config = dict(
    encoder_layers=16,
    fusion_encoder_width=320,
    fusion_encoder_dropout=0.1,
    fusion_encoder_moe='top_k',
    ema_decay=0.995,
    lr_schedule='cosine',
    weight_decay=0.1,
)
Rows from block 3 of the fusion encoder of a small audio-text matching model, named by matrix and row number. Rows with one number within an expert belong to one neuron, the router's apart. Each number is 128 + 32 x the weight over its row's rms, rounded and kept within 0 to 255. All counts start at 0. Numbers have three digits each.
Before each expert's rows are labels from the 100 texts, of 14976, where the router gives the expert most weight on average: "fires on" is the input token at the peak. Only what is clearly more common there than usual is listed. The data: synthesized solo parts of chorales (CocoChorales).
# router: router (fusion_encoder.blocks.3.mlp.router.weight, 4x320, trained with AdamW), inputs 160-319
# up: expert up (fusion_encoder.blocks.3.mlp.up, 4x80x320), inputs 160-319
# down: expert down (fusion_encoder.blocks.3.mlp.down, 4x320x80, transposed), outputs 160-319

# expert 0
fires on: "5"; "d5"; "e5"; "b4"
router.0:131084144167134076090149113188145119150086169125144146198134121159155183083131105132106160069151109154178126145171138099164185126105139110133127085083155118137131147145133105158140151094164097103098123091120096130085123127099120150111145153194136135106114137069119135149180071167142175215094111083149105114140087208179119135106117100070127124148082118109167112138119119129093124175110137138127115123164123110149072136135062198120130110126141094113151098123096125107132146102092085
up.10:151157072165096118095106145111173134138199139148120121149175161130141137118137064118120164116148178159135082134077091079089127099133143103145111116154121127134129145188129135100115174144141141097076100125108161154130138153142113108166094077130142065098096129137111125119101117096150142180097156129110147201077184091142112177147100094128179165159149117193119089121163049133114158143115141126147140136094134155200160143081116197105198150125203122202103086117117213084120121159120146
down.10:148138094100109118181154165126106107158133145148108085114120096068142142099145157142124060121126078102113156154139144132168164177151120114184102117118149135123134079166076116126117062134089196103145111102089153162081071126135119140116135125152129130164171090105158111149079098172114106192116100136131134197178103126134147120073141121112118064113117170083105198086140137127203137175146111076107126105101087091075155101140089171171145057124174145157139083167151087160105166130123173
up.11:069092115174138134131117099131170186173120125073115073183087087095177142149115093137145105115167171168191122170081160153058149157146143192094131152170126155141139116137173076112158066159103096147172127189141118132148167084183110116120060083115113134139066097166080115169150088153148085112136104135127179121131146098143102117161124156182119151172097129144162051122119084128133163131102183139118086116151080119135100141109125165123136129096145131120116122099188164129102111114132106
down.11:107134152107128115099115130104104163139118109157133154134104141112152128088150113145117165147121133139152148086061134151170131109176099154135134159143106150116084112145145180148097131107148155140115112058085191153170130104170114201149174127105132089101167165125166130092092156105081165145087181116152101112178140160146148134115118094083120083072193088123110121146171143128163170149148139091145137181173188107145160136146146127118141093154169095099100163156085086086182196137146155
up.12:151090149111164091130114130137146090170144130162096149103165091127095132105134179137108093172131094156069157132122121089080095076099119108101131105121178091132179105129164153134148202159031117103101157102143081080141093064147118212084164163163138176164116119099149078185124092062062131095143127102159145088164086138156127106169121084163021064145125089107108110142168098151122114094106102124117131155115156125151121148109060116151129148203111133136156133094168146166112139109137152
down.12:106114105121153161146111206101159117141086088114125185158151088159134145137100088156093183100188123166186134135141100152097134151133128136138120066138151149143095119136150136145101051123119135134129143126092113199150148162138097122098116145121125126157101126113129140080180134113095159131116089117148092124175115103107075106097134170162196178131150088181197167109135166145106190125157136169055121128144116170128173109097098106149154106095126082162115053141131126098097104156165145
up.13:089105134109202149159171131096182100160129170113126145113111152218055180138110125116127126094118116106124131087100166141157109135076093090130127106156180160085099140035163152108138091180169125141068084186123155129121108115111169120162161183172088096113153079122132163181097097137101136112121037130170149048129110146113162146164143068125145082170108139135153105117137153134118126176118134119116137111112117080162156161117164128122134165111132078099069132112120167075207174122141124
down.13:149098075153095100168084124126113151052142135081126135108145147112105086153217134081145150076153128126117109121159174147166131107177121132099163142106127114171145070183123118114111135101084148151147175093215097141170116169112097176165102045155138124181142242139135114085162143076142098127124124094154092221160140052154090106162059146156134155112160116149173186161129099137142132107168117146124097181063098132153106129120148128116101075099142148188137175096106177193116106141138141
up.14:120114138086144131108145106059121113093145154129096126128140130084140100096117071135144092142148093150161190134126153151134081112112143081136131112153136133121097171121171124102091142122115148122127172093054148129104145068049179125148108144063134128112178119137113096213119175181181126157122131097153116140108140182125082163104126112084102072133124120103118080114119143217149144156130189073108154151111131153043059166097094126111125105148138072181131077116162147124079095174107093
down.14:136145120174160144156103076121135130135125142138134151110150116140105126118106093138099059067102130191137139125165113127090126153092071097120129148138117150175132129104161114117168127130142137109144078149105095126138101112153137102162124140144120194038160136119111175105131151176102086155141153125165087212162078171170101164144215153130134106140146125148088119122084129121197160160154155197060141143168101146066117148125165155080126132076104120096166095163151067155174093144195150
up.15:158152128117127088134135118099133079090149122174153195099081162155106122149108175160122175105090129118029214105172124113167048125129129079138107120144189116118179147143117223141104073130135091117121107118120128157155059139146118151073118077166104168137085091130098151083110088151149121059168089116135160086125061085155106090158128098155094176153075155128133142079115106108147107151176161118042135095174114130125119145125133111141145104103152179146112152081170069146123130145146095
down.15:115076152133115132123085129159094096143120165122104148132101175122190188102106124093134123131178119082102117163105134096105161155122133185103177111153111208117136146090158134155114127180130115161126157147138140074159165129121133153107064125070230164158184112154149148153118119082090182117096143108212088164116132129129147151090102133127188099156147179164196106175160118129056179072136151184100086154134098107094135105152130122087165071087150120101103148119134150102127123113071119
up.16:092073114172021171129150147081168153080152141169128056152127192134097079094102153128123166129081119100096104085070140133139096121112125110080116198118139108151133111130183080174072089103099119125143154098119093124142107078141134119135174153175140170110153091112135137138164047116148125149128123123115066153142130081137109094125103116136149117150091113077203150160134086113192166112148144116118158097093122119097164136151109138127107157129138147140107081229094174116144177124117122
down.16:085122112147128141123126116169132090136149105114121245110174104136155211206133143134182140135140138197098125105086143171083165147103133148154178148054093139096106131106150123143154115112098164173171132172127148150144137080092133112147035151035153125143137137135165164198166114105095111138122101170073126139079112131133133090042125094090163186073155060116090063119123092134185102152138104128056152140130107146161122147121133110177182135093137109179089139150173121141115096101173119
up.17:126156124154134121089097137091138184152124124152114127107164124116122107141115191085075069094133112073160102173146116207124126152102081133102183081107153107095132096122172186151153127115120148133100122147207099130167105137146135139144136107176085103135186163157137133126135146167024211069099099142121144132112163179084128140134146099091158118106124162097148143109140159127177094143177106068091192114117095137163167147143117137144095112141116106132141114119167069083162080141158083
down.17:121086143130117114177183164121126118114131146107220116063159122128099184105096112119146143171042098129082177116136178123159130094139149127154122114117089142116120168090054147092157106101115125116107131149045164117082104088086115128168102192130054167123129150092082116150104153132173067124136139072156126104125099132123218084167129129101115148172109122149160146083123097138078135167071129130144069133142132097146094127133123149176164175150139178120143122113089228161117165116101190
up.18:103132128199137146117046155155109096168136169144126114116181132133119142156108149137112129047086121158190149116149129118167129183139185114090103103173175136109145140080117118158052083100121127091063137076083173124094146132086153142151180150110140116109170170139138092037165107157135123133149121136206100161120131136124153132148085170093086159138135076147080147140169080107137123153149116148135143169129198107112138140137111089130141107089103114089086129110170127104096143156130140
down.18:158124121089165073091137117158144160133134131113155135179093126155113086196087151122127146091091143127148097132121151119117166114104098129154134091124111165107108088136117119076132166125163137139175128069145109103157126135194119127146106154094172111072122059139168120128039096227140129093143120093148152096135118104176156053122088130133161076121127106140171147101120119130147069085168142098120120155085093161069185173073083108214159099157088110110111154149125136088127142109096208
up.19:139102181146149116140117161042121130129095140079088105079083103122168093135191113090173121134112091182115089142107149075122100155100155178114108106106063115111085091189083124166113111168125185178152204086101145150124133112080128113097136152173194116120126172111112080139122128142074183171132134096151110133142121099086158115162122134115215137148165171078169136142128162050057145110144080123126125122109171117115178134144144134105140140166162071114107173161163063120122164095091165
down.19:145072150142109119154154135124090088149152059139160077117146151163112163127128166138128134072178129174133137081104147151154134149153175149116117061176104086142124133056169072097147108105135146157081082129114149130154120155146140106143071127131128088151131190142143154160114164170159120046068178151100105089107153175144142125129123158110165138128090114121128073123118143095158103160143164158136174111100097098133160087106106169115142096153151170139124153096053115111135097120125134

# expert 3
fires on: ":"; "horn"; "a"
router.3:083169103158124180083114164086146051079189094169135149141117188129094153127138141144120111129094135134088111065091121173038144114081080178205152136200145082114164150148121123132083109121126185108124137107151129153112213165129162106140179149129149117102135130107128150087147154105142095128106145089092109154131152118108130160064105128055152096116137108142074164145186158177138140137087141109137133145166149129104154156101114143168125135065104121207091144102177154151166086188111136
up.10:173140133143114157066184196108147124158115119150142127078153140144125151098088137143142111149124105109124088132159126086114163125139137113082047128152083182223158195125088135118145131134135130147116122084098110124068124132107145140121130118138142139125100132113166122085179159116129138116120132120158108089163103155104107046144146095153136154086188157113132181137118111156180117117166166112138178124124185100119210138136099115157144136179121065089094194175115109103189180140136127
down.10:153138147174142148164150107097143112169115150149143146124194131166106141185132136086106147053084147052112175084054120168132110142141096175106115146114119094139121066120135158114192106095172154084156094132097126084171135132166106118032118162178117107138063145164056094150086117166127158155119155126158126166157159125166146143178127150142125133111122053161161147122097096180168116138131081137123150149147169133123155161112164132095133163159123160116101108091071075147144112166195089
up.11:102093089144128132090117085132165104157108174129114130187136116085127174089055097163181116103139101101099139052166114134133111126136103078107158133107138122118135120138108154124151071135163152168114134110164145126143095146107114156119142160101117065110105131078169090149119109142167124101079140110115112156148144144098134165155107147109128179106132135067132101128160131190118125157175116179104127123041151141148074113091161165132124156114138116151067138078089091098143150089147080
down.11:150158142097149138155147118115148198137171084230188107117124133166128130139137125081154125161059095154093106164090139133132175141052110097110145099085138176127091132130182121096113155107123158110098126062103130138159071131126140124086125138131133112146141173130113162137223127118155117141159109101099058169137106110116133152127124085147168047143078158186092131075231111121137110122168114073077173149121136105176123148134158122118140096178092117141068100131141146147122203170144108
up.12:135123111135118129167182107096106147115158081176117123093154160192130177057044210176137137138124134149113175106138074138103074122102167128152150149174061114099147130182110108136138149161103104078162149117113118097083125075138122184123155084134163088152100138152122130156147106105116089155204129151134112094125157112137090154089184128100082149111124167173101133131117145081074157133150154114206154148140140108160108064146145191134165161217136117097175132126133127184134177232167120
down.12:137146094156140181186114117112159153120132075118150151120110061095128157157127114125124089118115123144151144155142159112081137101122115148154101067159104082125192120121129155132117110102155121141133096132107085117089127109058193074146134103097167154099115093120124092138123112083099111109153155147105142108115165150077157126110145170136183111078105083149096155138175133160123108158111143149155139178171107109169166149145159137108151099121107077185152101117158091127053120189122131
up.13:118164114108147138098183111163139102103127165099118165159106097147179131171124136117162130149124089126117078139177184137100130150145174131157152138146130102141142126133193158149151181118121112162137118103161154154157115093121181090118091178109141148165119142111139126150127184170115185114123124069102073176147081210100124114137094101199116082117128098199097145131080103242120074167142082048094094112105111180134120117145139109136113130082042065125152095126122136145116063104078140
down.13:091117170099133102190112160156146120068142093111114108138153151114147116150166162135204087148104128151186155175118093138143106166106107146121134117137139129111187099069149056123088110120147100151136157097137127177105133157157126106145110099101165128162194233201138126116120144153091107114174164134103116077139146087119092133120144110125163140142113090080135154079113121171130172095109140124148120126114127056120133055114116148108080158149125132099142123083141091150191118156100169
up.14:126149132140132173127156130113100118110107140153119122103094149163167130117124174145146142127133199111108089123136107170089054122103137111198154115164114172154122135176111117145134135134083131102180182150180092135155094139091137133113107097142116091151065122154172140125135174106141157123172160073121114079122146148125099164130211096137082070096108119149088154164108130110114089068085079052116159169125108172099184088186100160169094116160070128151181132139138087137151116158164122
down.14:146105153093171102136140142192151118130079192113144129165125110100155147125175102121125114107178097128093168171128142120142190138122097138063104174140194163145092153113104133119121138120165116134093188127161096138125149126120043122127151109114180162152157114071104115121135088249195128159087085172144145112152108100222102068131062116122148141132124169159190111157116138117133153142107115106103067031074142108159116125107204123094142141098122167146121128111128149152176160102117131
up.15:163156112146173180085106121100091117097086151140141171166142125145113125112151115055150088108094135141109141114134101125082171117156161061159127140134157148133159120173117142129118095158152087146126138147147132146187081191124083191170126190110083135131128153184127141119062153164138135131149129156138158101124114085082172114135167089146118123163135179192159104105094111124094084152160135086140074108117156099098177173082145130143114119128151156095147193163130119179090113177193178
down.15:088154142081196148148157165138119134168102140162152124090096091076141178140098140134158154114119084105128118102089103113177122103131107157189089165143092082147159102159134183107110104128086140072104136098123118161078124124170156093163137147056088146098126149158110108101086128089102130132109122125134089162141151114177079114114126145132177101165105141129094086137146172140118157111113156171174132124105142155132136106175102164114105166173106153172171111151134108110156142152047098
up.16:077176210115108096116175176177176106189136151105135057141143149096128168107128161158117155137057056086142183118124135154125201117130134118188171162065153169181185152169172150155195096081088051138066105106112172137112179155098080186129159125134137169120137167152117119132137166099069101141089147101134184101167128124086117107143172119078138160142122080143135116151136093114104103169075105110126072102117072132106152084140103108181081107167127114136127134144142136080075147126118148
down.16:152125080114128181149167061150035118075133140079194149059140128082123120169068167113148149140119146146147093100119164067113100193157149100174148075141110128122148112102088101144138122073148156141109086159068120135106164195136156117122165169112151147141141108113142108177115135066178167124116154171145034084127155132158160162142129121112198166112111164126158137142124102139093145119145152133149144087124147123088167207142188113185117173143115132169148102172084139189176106130125185
up.17:097113157126135099145127140125162165113099150109092218163117109092110137148172106120139081114153150153185202158124153172115110139100120115172145086157206112122131101155067115179120143098146094055163206112139105088110117071123106094128133082136109111136116120159146120129096162152159096108142138107160128112071172075164134166162065097167119075106134146173160214132162106153121093169107108175125169143111158139123114147149099126089101104152169111249084081115160170155171142103122140
down.17:141157071135177092113126126116143093132113175106161064137154100132126159085071126120080194111115085086112150122091162080174150145189156121096084142135119114123084167150181131126083096173094147159095165141192130105112100176190149161191138213131196173145079121101160138191119125080132149162159161132137105169123145132109125141118138174102093094073104098164143174144093098142138181143071068106077132087120134177108150126109102162156092127072079217037146112119134134128101115114116146
up.18:095155138089162165121102160089151154197164106145133111103138166134116098157099101167137101169108129129153129104125093128088189143093109138102143135102135084154131083085085144160102088162131115119116081101138167119122110202107157130188147185143179082088168136100123138091133118120101086091115107106137116140167150109092129161080110095060105132115089110100137105139156158024119174139076164117107173127141085113065179158181115074132108105113083180159119134169174158137144112150173112
down.18:131084100155131150152094148116176140122161171122143114126148100075138149104073117106029119070100118144119146134160125153088148074159140125144130157117170131153165098147136110075071138109107143187097132122141077115100090138121155083144177110063086110175111070082123104177122150213112130041200104158100162164072141170141190149109113151105180085146138118142107191145113139101132088200107139127120121131153118097135140159073108137189125120106090132151105138156151140136091156124126131
up.19:123149146190116100170128142097101171135129148126158156177122125138121105134163124123116122103120116140105148150132117181092044067112114141161189181110167152117157097153061101161109156118164133095153131107158103109158175114117166168087113062102093085128094108116104157151124179074164137098124143146106092147062135179133090116085101135129161146099127079145098183157102160171087075132148042178137151064095119119165097128091131139159189143152137111172154107169071138122049174146157099
down.19:155148185139151145140103043142224066180087119182080151146132109114178107111111104131112117146088093155131106154122163136167086121120181121164078127109149129102085137099135101112144137109159149154111208159124162110078079125148111085130073120097101145116110131065148158116132097148186122157134138114149132141136112108170115136139173109125129149086156133148088134090165092136162132134080115170107125173076125104135133119171066096085086056213095166096178088127156122166073159126123085

# expert 1
fires on: ":"; "f"
router.1:077117138143118097139168132129132144126138130080110170122155149136140155152125128138133123121157133126135183129156105190140060096109118094117121140152171130123140131123160096127103065157126062161162098221131109174083102094078090153109103092103056074131108126115115144167145120108133141097147070168101140168143101157111134111205076063171078147148148176159184118114078111101098145162158118112030109128116137140111156149146116105143124160105150147164123189097119115104106215089140167
up.10:147150099117173165143082086124184085126094088178107174149151144226201145113067145108150122130137119092155112102102176100170112164135208125172181120169103099143140102153154166167075123170121177124159131135167123161106123123139088093130072192108131114113147117115131138140134182111118128156115095129074121096171160124132150181134148149131167080119063097134086173125160132119142138094134088108159115129106070118135162111141081106141139118103060082135165133163088127125165094148094133
down.10:117095219185118133148138092165134118135161168174169125108125125081117097160125149160134149154138166163157157141125137139118115195165149130105119107185106078158152088080097122098113118123087148107119171171109185106112153107107121160125155108137144140077106151133163125115169126148142163138088151123046146145116158112096093126128102127094091094125179105049135114134152130184152159088132170136151128107082153123089102112104136172115141113094138124089078059070129145114141102210133122
up.11:115097146115130080126129125193075082135169121137186073100194145155134173071107152123106113155092105172107118147149112153219097158088103123058094041133178092158154084142101116150092111152161116101122119115134197071140145136129088130150166126174111119131129177144181085108157084158121189115115119159095169138119146148141204125095100148060128099189121091111087127138185162087121167140038120123114096120099133150144145106130107095118148144074107160145193205119140129050126151108128172
down.11:173154114032150172117118141064132105121138165132116093124069178086107112158126179076136146148143154082124061134099148162119096063126100130203109124135103164153145155081166103106106129155139140139120146172114130173122123145152127126140101118114158184128109073139168134130140206127145092161179101179134090112158103119114148107215146094077090085166160188129140127166142133141184112104136187158105195050173144175121136129167113082124096146194109124119101142131140106079144098205129104
up.12:118208131142066081146136195133127083146171119146135108149127109117136120168152127128041108085185073065099152108136117120122205077116080147111104165152090101125177104159120115093074130174094158191118190138129123149106136096139131106172130132161121119108088100122163123118092121171116138128108111128107124147115175073178159075099080136106119112126124145128110171094119120077162142121100110135168121086093098097165185143168100120093201104158139109157108076196122106140110164140122153
down.12:162138162130185091137100103068136142186098120194139111171159092094188124122082148085111144120131177134107138144122125159217109138123096110175122132140133187170115116106183178142091093062155141168114170126149157168129084163179122121145116161100125144148132139116136149140083170141107109101137137157136165078119132106092233093159151130085097086122168114133069116143146063134142116183126194108097090193112149151104134134170166088198166083097119144120135152093190146108173112137148106
up.13:108154085124121087097175077123041074125130094065091130184131126105185119113143168125096138116138158139140158119121119125130126124103100137124146075123121146186148175125122103154136104162103090147128104114143135131142128114095159171149163199126110116163121102192081153137106139189154177126141095129171132111117119172093165098141159112150118107131172148144175124055137161131072103146125081172129113096124067086177143090131139135130163119128114105117169148090131151133148120119138145
down.13:123139154099136153150098174034157109175183084062114105177107132132125149128159124129137129113180151143121160146162132171080080153128093180121141154123143107175097108101165123151127148115138142108143149120156143159102139115093120162115122079159125163062189174100125133124098114001096144114134201093133089139151155098152143138143152093127151129140115095138140106157096082184117197135151122118114148168130117095142112179136145114180105136141148099128113116141102086176128103131172193
up.14:109066137190145132165141102149130153159127107092176131149104092079142103104159139203124113122090112175097125131172111117052155132130157120133129141018130164105110082211179115103132156125113143144148104108134124147136103162080160142105079097116147172132106096119104137115107093132158127127153095107132111093102129081169110122131159147185137113129128136125186022123117070130179105134107149107141089135129047095121109088095107095114109119097163183159149092074093129134121091090169173
down.14:148123130063090139080126173039127195164099101122194107104021135146129080160132081112122139072149114099105112138133079158136152087178089104117121128119065147097138179040071095116092135130066147135122070122090108152137143137169167109155083077102088052095154089085127152090091138143081156230079137108148128069192132153184133150147120153144127123137139148122126125140112110195121140136136076184087142108129097136129148100181087134164155118141102114118115098115115118131127150098115152
up.15:059127079113121111180131104168121165183134112100111110103121109097156189143099083179130173132089103131151134096077120134136166072114149139043090130071140091073117121108118092145162157214111107126163202076179102088139156180075128094130174161186166106107177125095161088156108167161065161123051143085127091092111181124094138148120110122136075198168114153107167136105115129063138218160113094115120164128107168100113163124161161092113097144123145100094159122205099155181164067130110146
down.15:104204128156105113094188148083099077076144064091113083102100098104119069106154115124159148157137143157126146073131102199116105112118081111054103064170135098134144106150140109109118100106116067125159062150165127151113105049141120141091108124124167140134124068106108125136185087122152111061081117085142141134112124171119093167124122175145040130110121104165136155133092155122146117119103160190141143104126162065117121124131135114162156151087141070139158125135145109130125163119090110
up.16:112124081122082130163061152154098141122140171076174093137099140204163153167090127158112110125134067166098100111114132141134129134098137171128150127124081155158174144155146116114095082111120136175091114092019143109144105125128133100153141122139148133099106139132171199120133131169158066156106076124133143150154092137203107179119169123151189119144155100138174125084116121104157112099128147137118139112121112107190118107132122098138116141115176106105112099107118100093098152151066063
down.16:162128088120141119165188125119147100101101065132082111129179113061127160134156130132102128165158136137128135130128183118122076124122103120136092130164108115108131119127114141143131169104168126160135167190161125184079121096119118140043101122111139140063140144108164060087111160059142132134094148110187148077117124095059079110141171124133163126138162113121140148136150072158128103100158130152082069168123094077079068111173136132092150070141151122142116082160179116164111132136116127
up.17:130150113126109151132142061135109137079114105113160095152109124100082117114118151120199109116109127137137178169117151156104198118134125070116121114200137098147045081160184123158128121142109166126120154150130202214174119120129149192116083215071120139102158156136085114122113084137110128160087121109156109171130130113086127105120108135136089080180113152132117096132083135157110144129131097079131106121168073159127154096109152104101126147123187127095151061163118160122091116093129112
down.17:155059099166159090125125153133137156160113102113120153119126108127133182148099195106092087070125076150138101077121134161145087135173144147133127163165146140116131142166150118122142191139112137138075114076105180112095163155158075117109148118108111157151161182151141122110078122146096173164092128093087122113142148094129120108074146151101197171110150101049103175132139107160095129129085190139123051156113109148168137117128123160097113115120112124122142127167152118129171127105090139
up.18:161105050121118147185127087126135145136182136090168118129162169071081107135121172151077150134189140103161169134161133107114147137155192149096095128149169140226089132121146144151178152187079099124156114107152055102093095143110124104139108145133206171151107115166173123102154128074115100143127129166104131134139145156093112141112120170103128181164117058174138181134137053090098134098118089097145089170083099148126139122147058176158140146151142122106154143119134091152178119214130135
down.18:158118176105066120094085175134194090169122104128155165094118148152120095175141136103182104134155107119118175117134107202146144109130122082137123160139105142104156147100035126097132183126208061148108108149145090107163202084147151085079114076104078140110149120099161165089127165128182115181078146132109100161103134118125125123132140141118142118108068126154150088166145138214065137127142205138129139109137173108128046123122103106092163114142089085118120110150129093163150169160172199
up.19:158097151168157145092125101125115152135130111142127144148112151194110151125077146212160173159111116089098099085095128157123088134095132155174138101123058125089094134155090163124105123148102107192127095114127122108144136147108114136178073171138152117164068147160147205162173137127116064115123136126104154130161136157128088236088145112116118113108121175140110106127151181108126124095109167077081133083173166138087104097116165165115058122138085078180150151136159128091139075123103143
down.19:119205143133150208135154161086172190169168044112149124172104141148120131171121199178159127111143093167179105088095162138107169140132070118155137089168114123139211131065122115160078183077134171159151070067116096109127111129061151128073153121081112122111098146113114096132099136091111143122136172088144111113120138092093075142132184158118161136129126106161122164176190151150128065094071243097104124065154110114165139110077147119146113137111113077102100143035139090116120077147090136

# expert 2
fires on: "c4"; "bassoon"; "tuba"
router.2:157158141178163129137148121102142150120076120075123097082137105142123091127152133143129133160139199096118128191155186077089096102224198114160112201076110131104079107155134121122184131112139095129108161082100110141141137115154116083093092084114165173139094137123114062067122199118108117124116133199128177170134133100140161092153126155174070091136152111052159165185101136121104118088119098123180105155055163137076070128147180162102136152131159138101119088202090116115097070117085197
up.10:117135109112109119160171148134113098063099162115110162130151135073099108157168099061094137123119186110108145161134126138115132164142147089176105166121119095168140060158054156142101143106129093086115138142119127184111162144138108105165100081108155132145150124173104134130127145157173113149098165151124117146113170142163191107122114137151191077127147130118141178130126102108123080127147082156102130146101140113055152108044078060120131111107120180173084083115115168157107161116095127
down.10:145128152119139171094094146092135126184134140132153136128145112120155112063087129149096107097130111144143152095120133213131127089083175097084084145150126139156136111140111172149151057094153104149150121153132185181125074129142109144191207153152149111090084104148085181165085142191122132143157123140096092145069157178113094175085097175147142114072173070127118136140123141110077105090136116087138120080110054168107196120134101135185157106141127132115165140140116172112107125137136103
up.11:082132101083100109104158152119110102113120075075114128120068133075158155072151120153104107130110137104085126189102102088122096107109141117120152135144166102127132122091127145137128203119141109129093122146135097137138132089194120149180153178151118045119122103155129125116153138153154118123197138105135126136157095160142128134147109083120119188045144121094133121121168103092198192071112098101083176122163148127102071160129166088085139157100124088135109124146123146173142084172157190
down.11:131172092118177065105131146116118156161137148153205113107148182121127066138150114162054054109149100179160146131130119100089211116165045103102141097085195157157157178115140122137122177217079102112074153120144135144142122151109134093119098129127105117093124165070110154077135077156136170069152084157165194161162103071099073153156129123092085091112114198169145096103085183107165107088098152129088106141119095087173139090150181088134147087123124114181084116086110074143079087097135106
up.12:127133140132162140109179109070128115127131179146184104150089095104141149100133063102081179077106165149121061194125126133131113129117149164093093099088113110149114138165131111131189169155182184124159154064059062128133112147126107107103110137095184124152084152063082136127138115077112136142142123084110151123132079194150127150139133156148128095047176175091199118123096105177142118098078123178123159147179108134165133156103126131112078118182120090122173146114116162150161137159126135
down.12:132168161078123121089154105159126134195170120124120150132195150123103188124148178115147130125120147097112159208101129117107087053137097156158143115202159189104146123122181097141134145082089090180098097133183160150090124153164113137093119084134109152126114132184116133116197143113165146134126047087138122099137129132139124092168055128134113137140094098134116118093195152112061096111186147157096155151063101106105062127200073172112150102122143104171119149150100077131123077124119108
up.13:181163115121106154086164150062114062094079127086164170164128113132124166080045176114142099133086086105147117118149153173037095127138130118169123137139100182156138138187156153182160087116166144154138120130121102170107130113127124155155119209099098104176172150164118151075118134116168177132137182128163122138073115132056051138175138101127142054071109086176125139138108141109045149127147110065187144119095147140068196135144181092132182159094148114105156073136131158133141086100156136
down.13:112106138103214143081197094142151135057160095170127098154154190119164106143123093167129086138105109190110102052110103109153139117159148074140105198108135091167125189200113152158115092096102108147123133101156173118152151168119053151133168104103111141094126151151098106099057104113131161162154114085134082162100170118108098200104105128184153142146102141099139120082162147118154143153086141099110117102151121176114055122160119144097071081139119152128115131080133086119150067162061158
up.14:106140144122142104112131105119118109098107118142171139101098089077127171174140136144123122136085181149148102147169160124192069102125128167184070146128138104092140119099116108142136238036092150092130193114131098158128169111111128101066124037109110152142127102102160108134164162154135131151127139153098104127139123183137171058129095106117135121174152066130095197104107097181133084150136039154125126095091148143135130132119092075162181110107146093155089132125142128062114156163053102
down.14:123105128110214146144118192127157104123101122131118130158126119129140122088141167110131136113124138184088142152107093161102134068090110099100129073165177081117160165136121136153068073172133137119102185135145126111214150149104145118178104146187184110137241143169121138148173110171111095082147097130142150127175145128083206130141132122135107097108158131082135109151124161070174065092078172117126136152114127076129144093088220137071064074120106192116187096103180146171131109095163144
up.15:140089117157131119158125161166100096080112111113189107138103088125177089111150188127112148131116144176130080155114121108081073096095099113147112111146057136163146129122083152103164159129100116127164143175199119123117200122115127138097150078125139154144142167152142168067187134122118168103105145170113137131101177137143073150123170128111160137061074173099154082092150115086086122122153160151197127118119114139087118015181103103113118121217098165122193147138056116125117104145159169
down.15:114119169104013111141128087125186152082164114161071103107115119112089081152123112156155132117117189106172102083099122136142123121096104145110127145179191190164101153144157068116125128054140134104141164125112113055117151132136112097116080068093140129155110053173134145116104100166098162099113080092089124069127125035164122086152156180109150122140153140132128121135100108165204152129169079116051140142142177161108099179175116136117137142111079217160119031141128156137118139102131097
up.16:126100147104137136124159121075119122142103102103096076085117192127117150153141152123153070155143175100171145168132136124109120055127177123079088170157116166165185079115178088105152112144136097083095072095114145119148135135083101111175108126131123105146076132136077129153096111122133091113111155146124132098147135080158108112131113136165096125120121110157124095101132116072166175115146157064151103205107152145067108157175132110121127100126126146166117122090134115078116161081131110
down.16:108134134147137137153146074106164158084128124131112141108120095115107138160103136134182123219092119141136138108086125112095115131163151171163146145081082144144119105136125072148113140127164149151176133175146057115085160129134127148173192038118099121157131095132168085077122141162079116146092078170162146043148163204118143171169123134137134100099156171085133056117150113096093132153190085137138162120141127137132180121160127093142134176169164125111153135054108168065162098169144130
up.17:095120100202129122153108126120173179145101098164159165115125115092145152104165090151097128101096167182125150146098173197171084127138080138041095103090095115125078155141134133120130135066153114139099154181131195147120097132121147150116141142156074103153118128129132084146160150151111128122165200126132135091109118132132140087121099122128099150130086077180128131143138144182140132169100158150068112125136145077141130089104132144176171190087138181114153193139102132098093179102146116
down.17:181156134137173102114140144122102120118111133039178095154160105193129158116109110100138139123121111133100106183145144104102164106124126174218094155146162147072170180114116169142135166030113110149090111176066123095183146112125133063174175191127145130157076107107127117112116160122135156079125160140156121152121124045243192127093099112119107097120108175139086081096038131105094162107139083138179105144096185153156092107176132148086123195112096149129137140114099093150128122188057120
up.18:137146122170097094121182173086153115095071139130177185148119088133135117149164122124140113159158144119163126130105156123130108088130093187157127176137088116148166121145085140099129176088095118138184091114122095156155075049121163062145090129100118137123109120117160141210136212143146162129099175109125102131137168152125094184165165127141162093104128116158128147157130031187114118145105084193126104098132083083138101143136116166139181117115174095157172097095116161184147085104141125
down.18:143152108117105136140183092155147126102147173111121139133144110145159110071107145131132162140133078109133137157125074160121146173166129110191151100154082176141160196136100116144081142083188151149153155126113144097116138166127090120161099107115185115156167122131138128156116087121146145143129139054147144103164164127165088111183159109120154101123156140145164110124112123050169119147089154113139082158111105184117150192145119134071084134150140143100129115119118124181094100144137159
up.19:132149146062110112159114125131125176132117128150124125123120166122095150172056080147131134116119100153143154093134155097135091130071139200080159097170081121167074065155127101169091083136143207071141142140123109122094165181127146152115119163145115146122133101122142059164126128089087148098082178093111139181163161159089089057122161113151113155133125102098155121130108147183123158087078123146165162153076132115152200140085151097104167123077115122135166122226174122087087092156121099
down.19:109177105169114114172146113164103097106120132109125153130089112059140112169113135152123156205086134128156106146133157115095123128109148152091072100125091085129137119110118150165061140131099117156183125055103124173119145091068058102103123165113124158110139116172167174110176106105144154157109136095148153126175127130114137147126157165127105095178124181202089090159169129133137169186107129142076131087131139122160081159091176128151086088138159132148106182081157109142146063143088099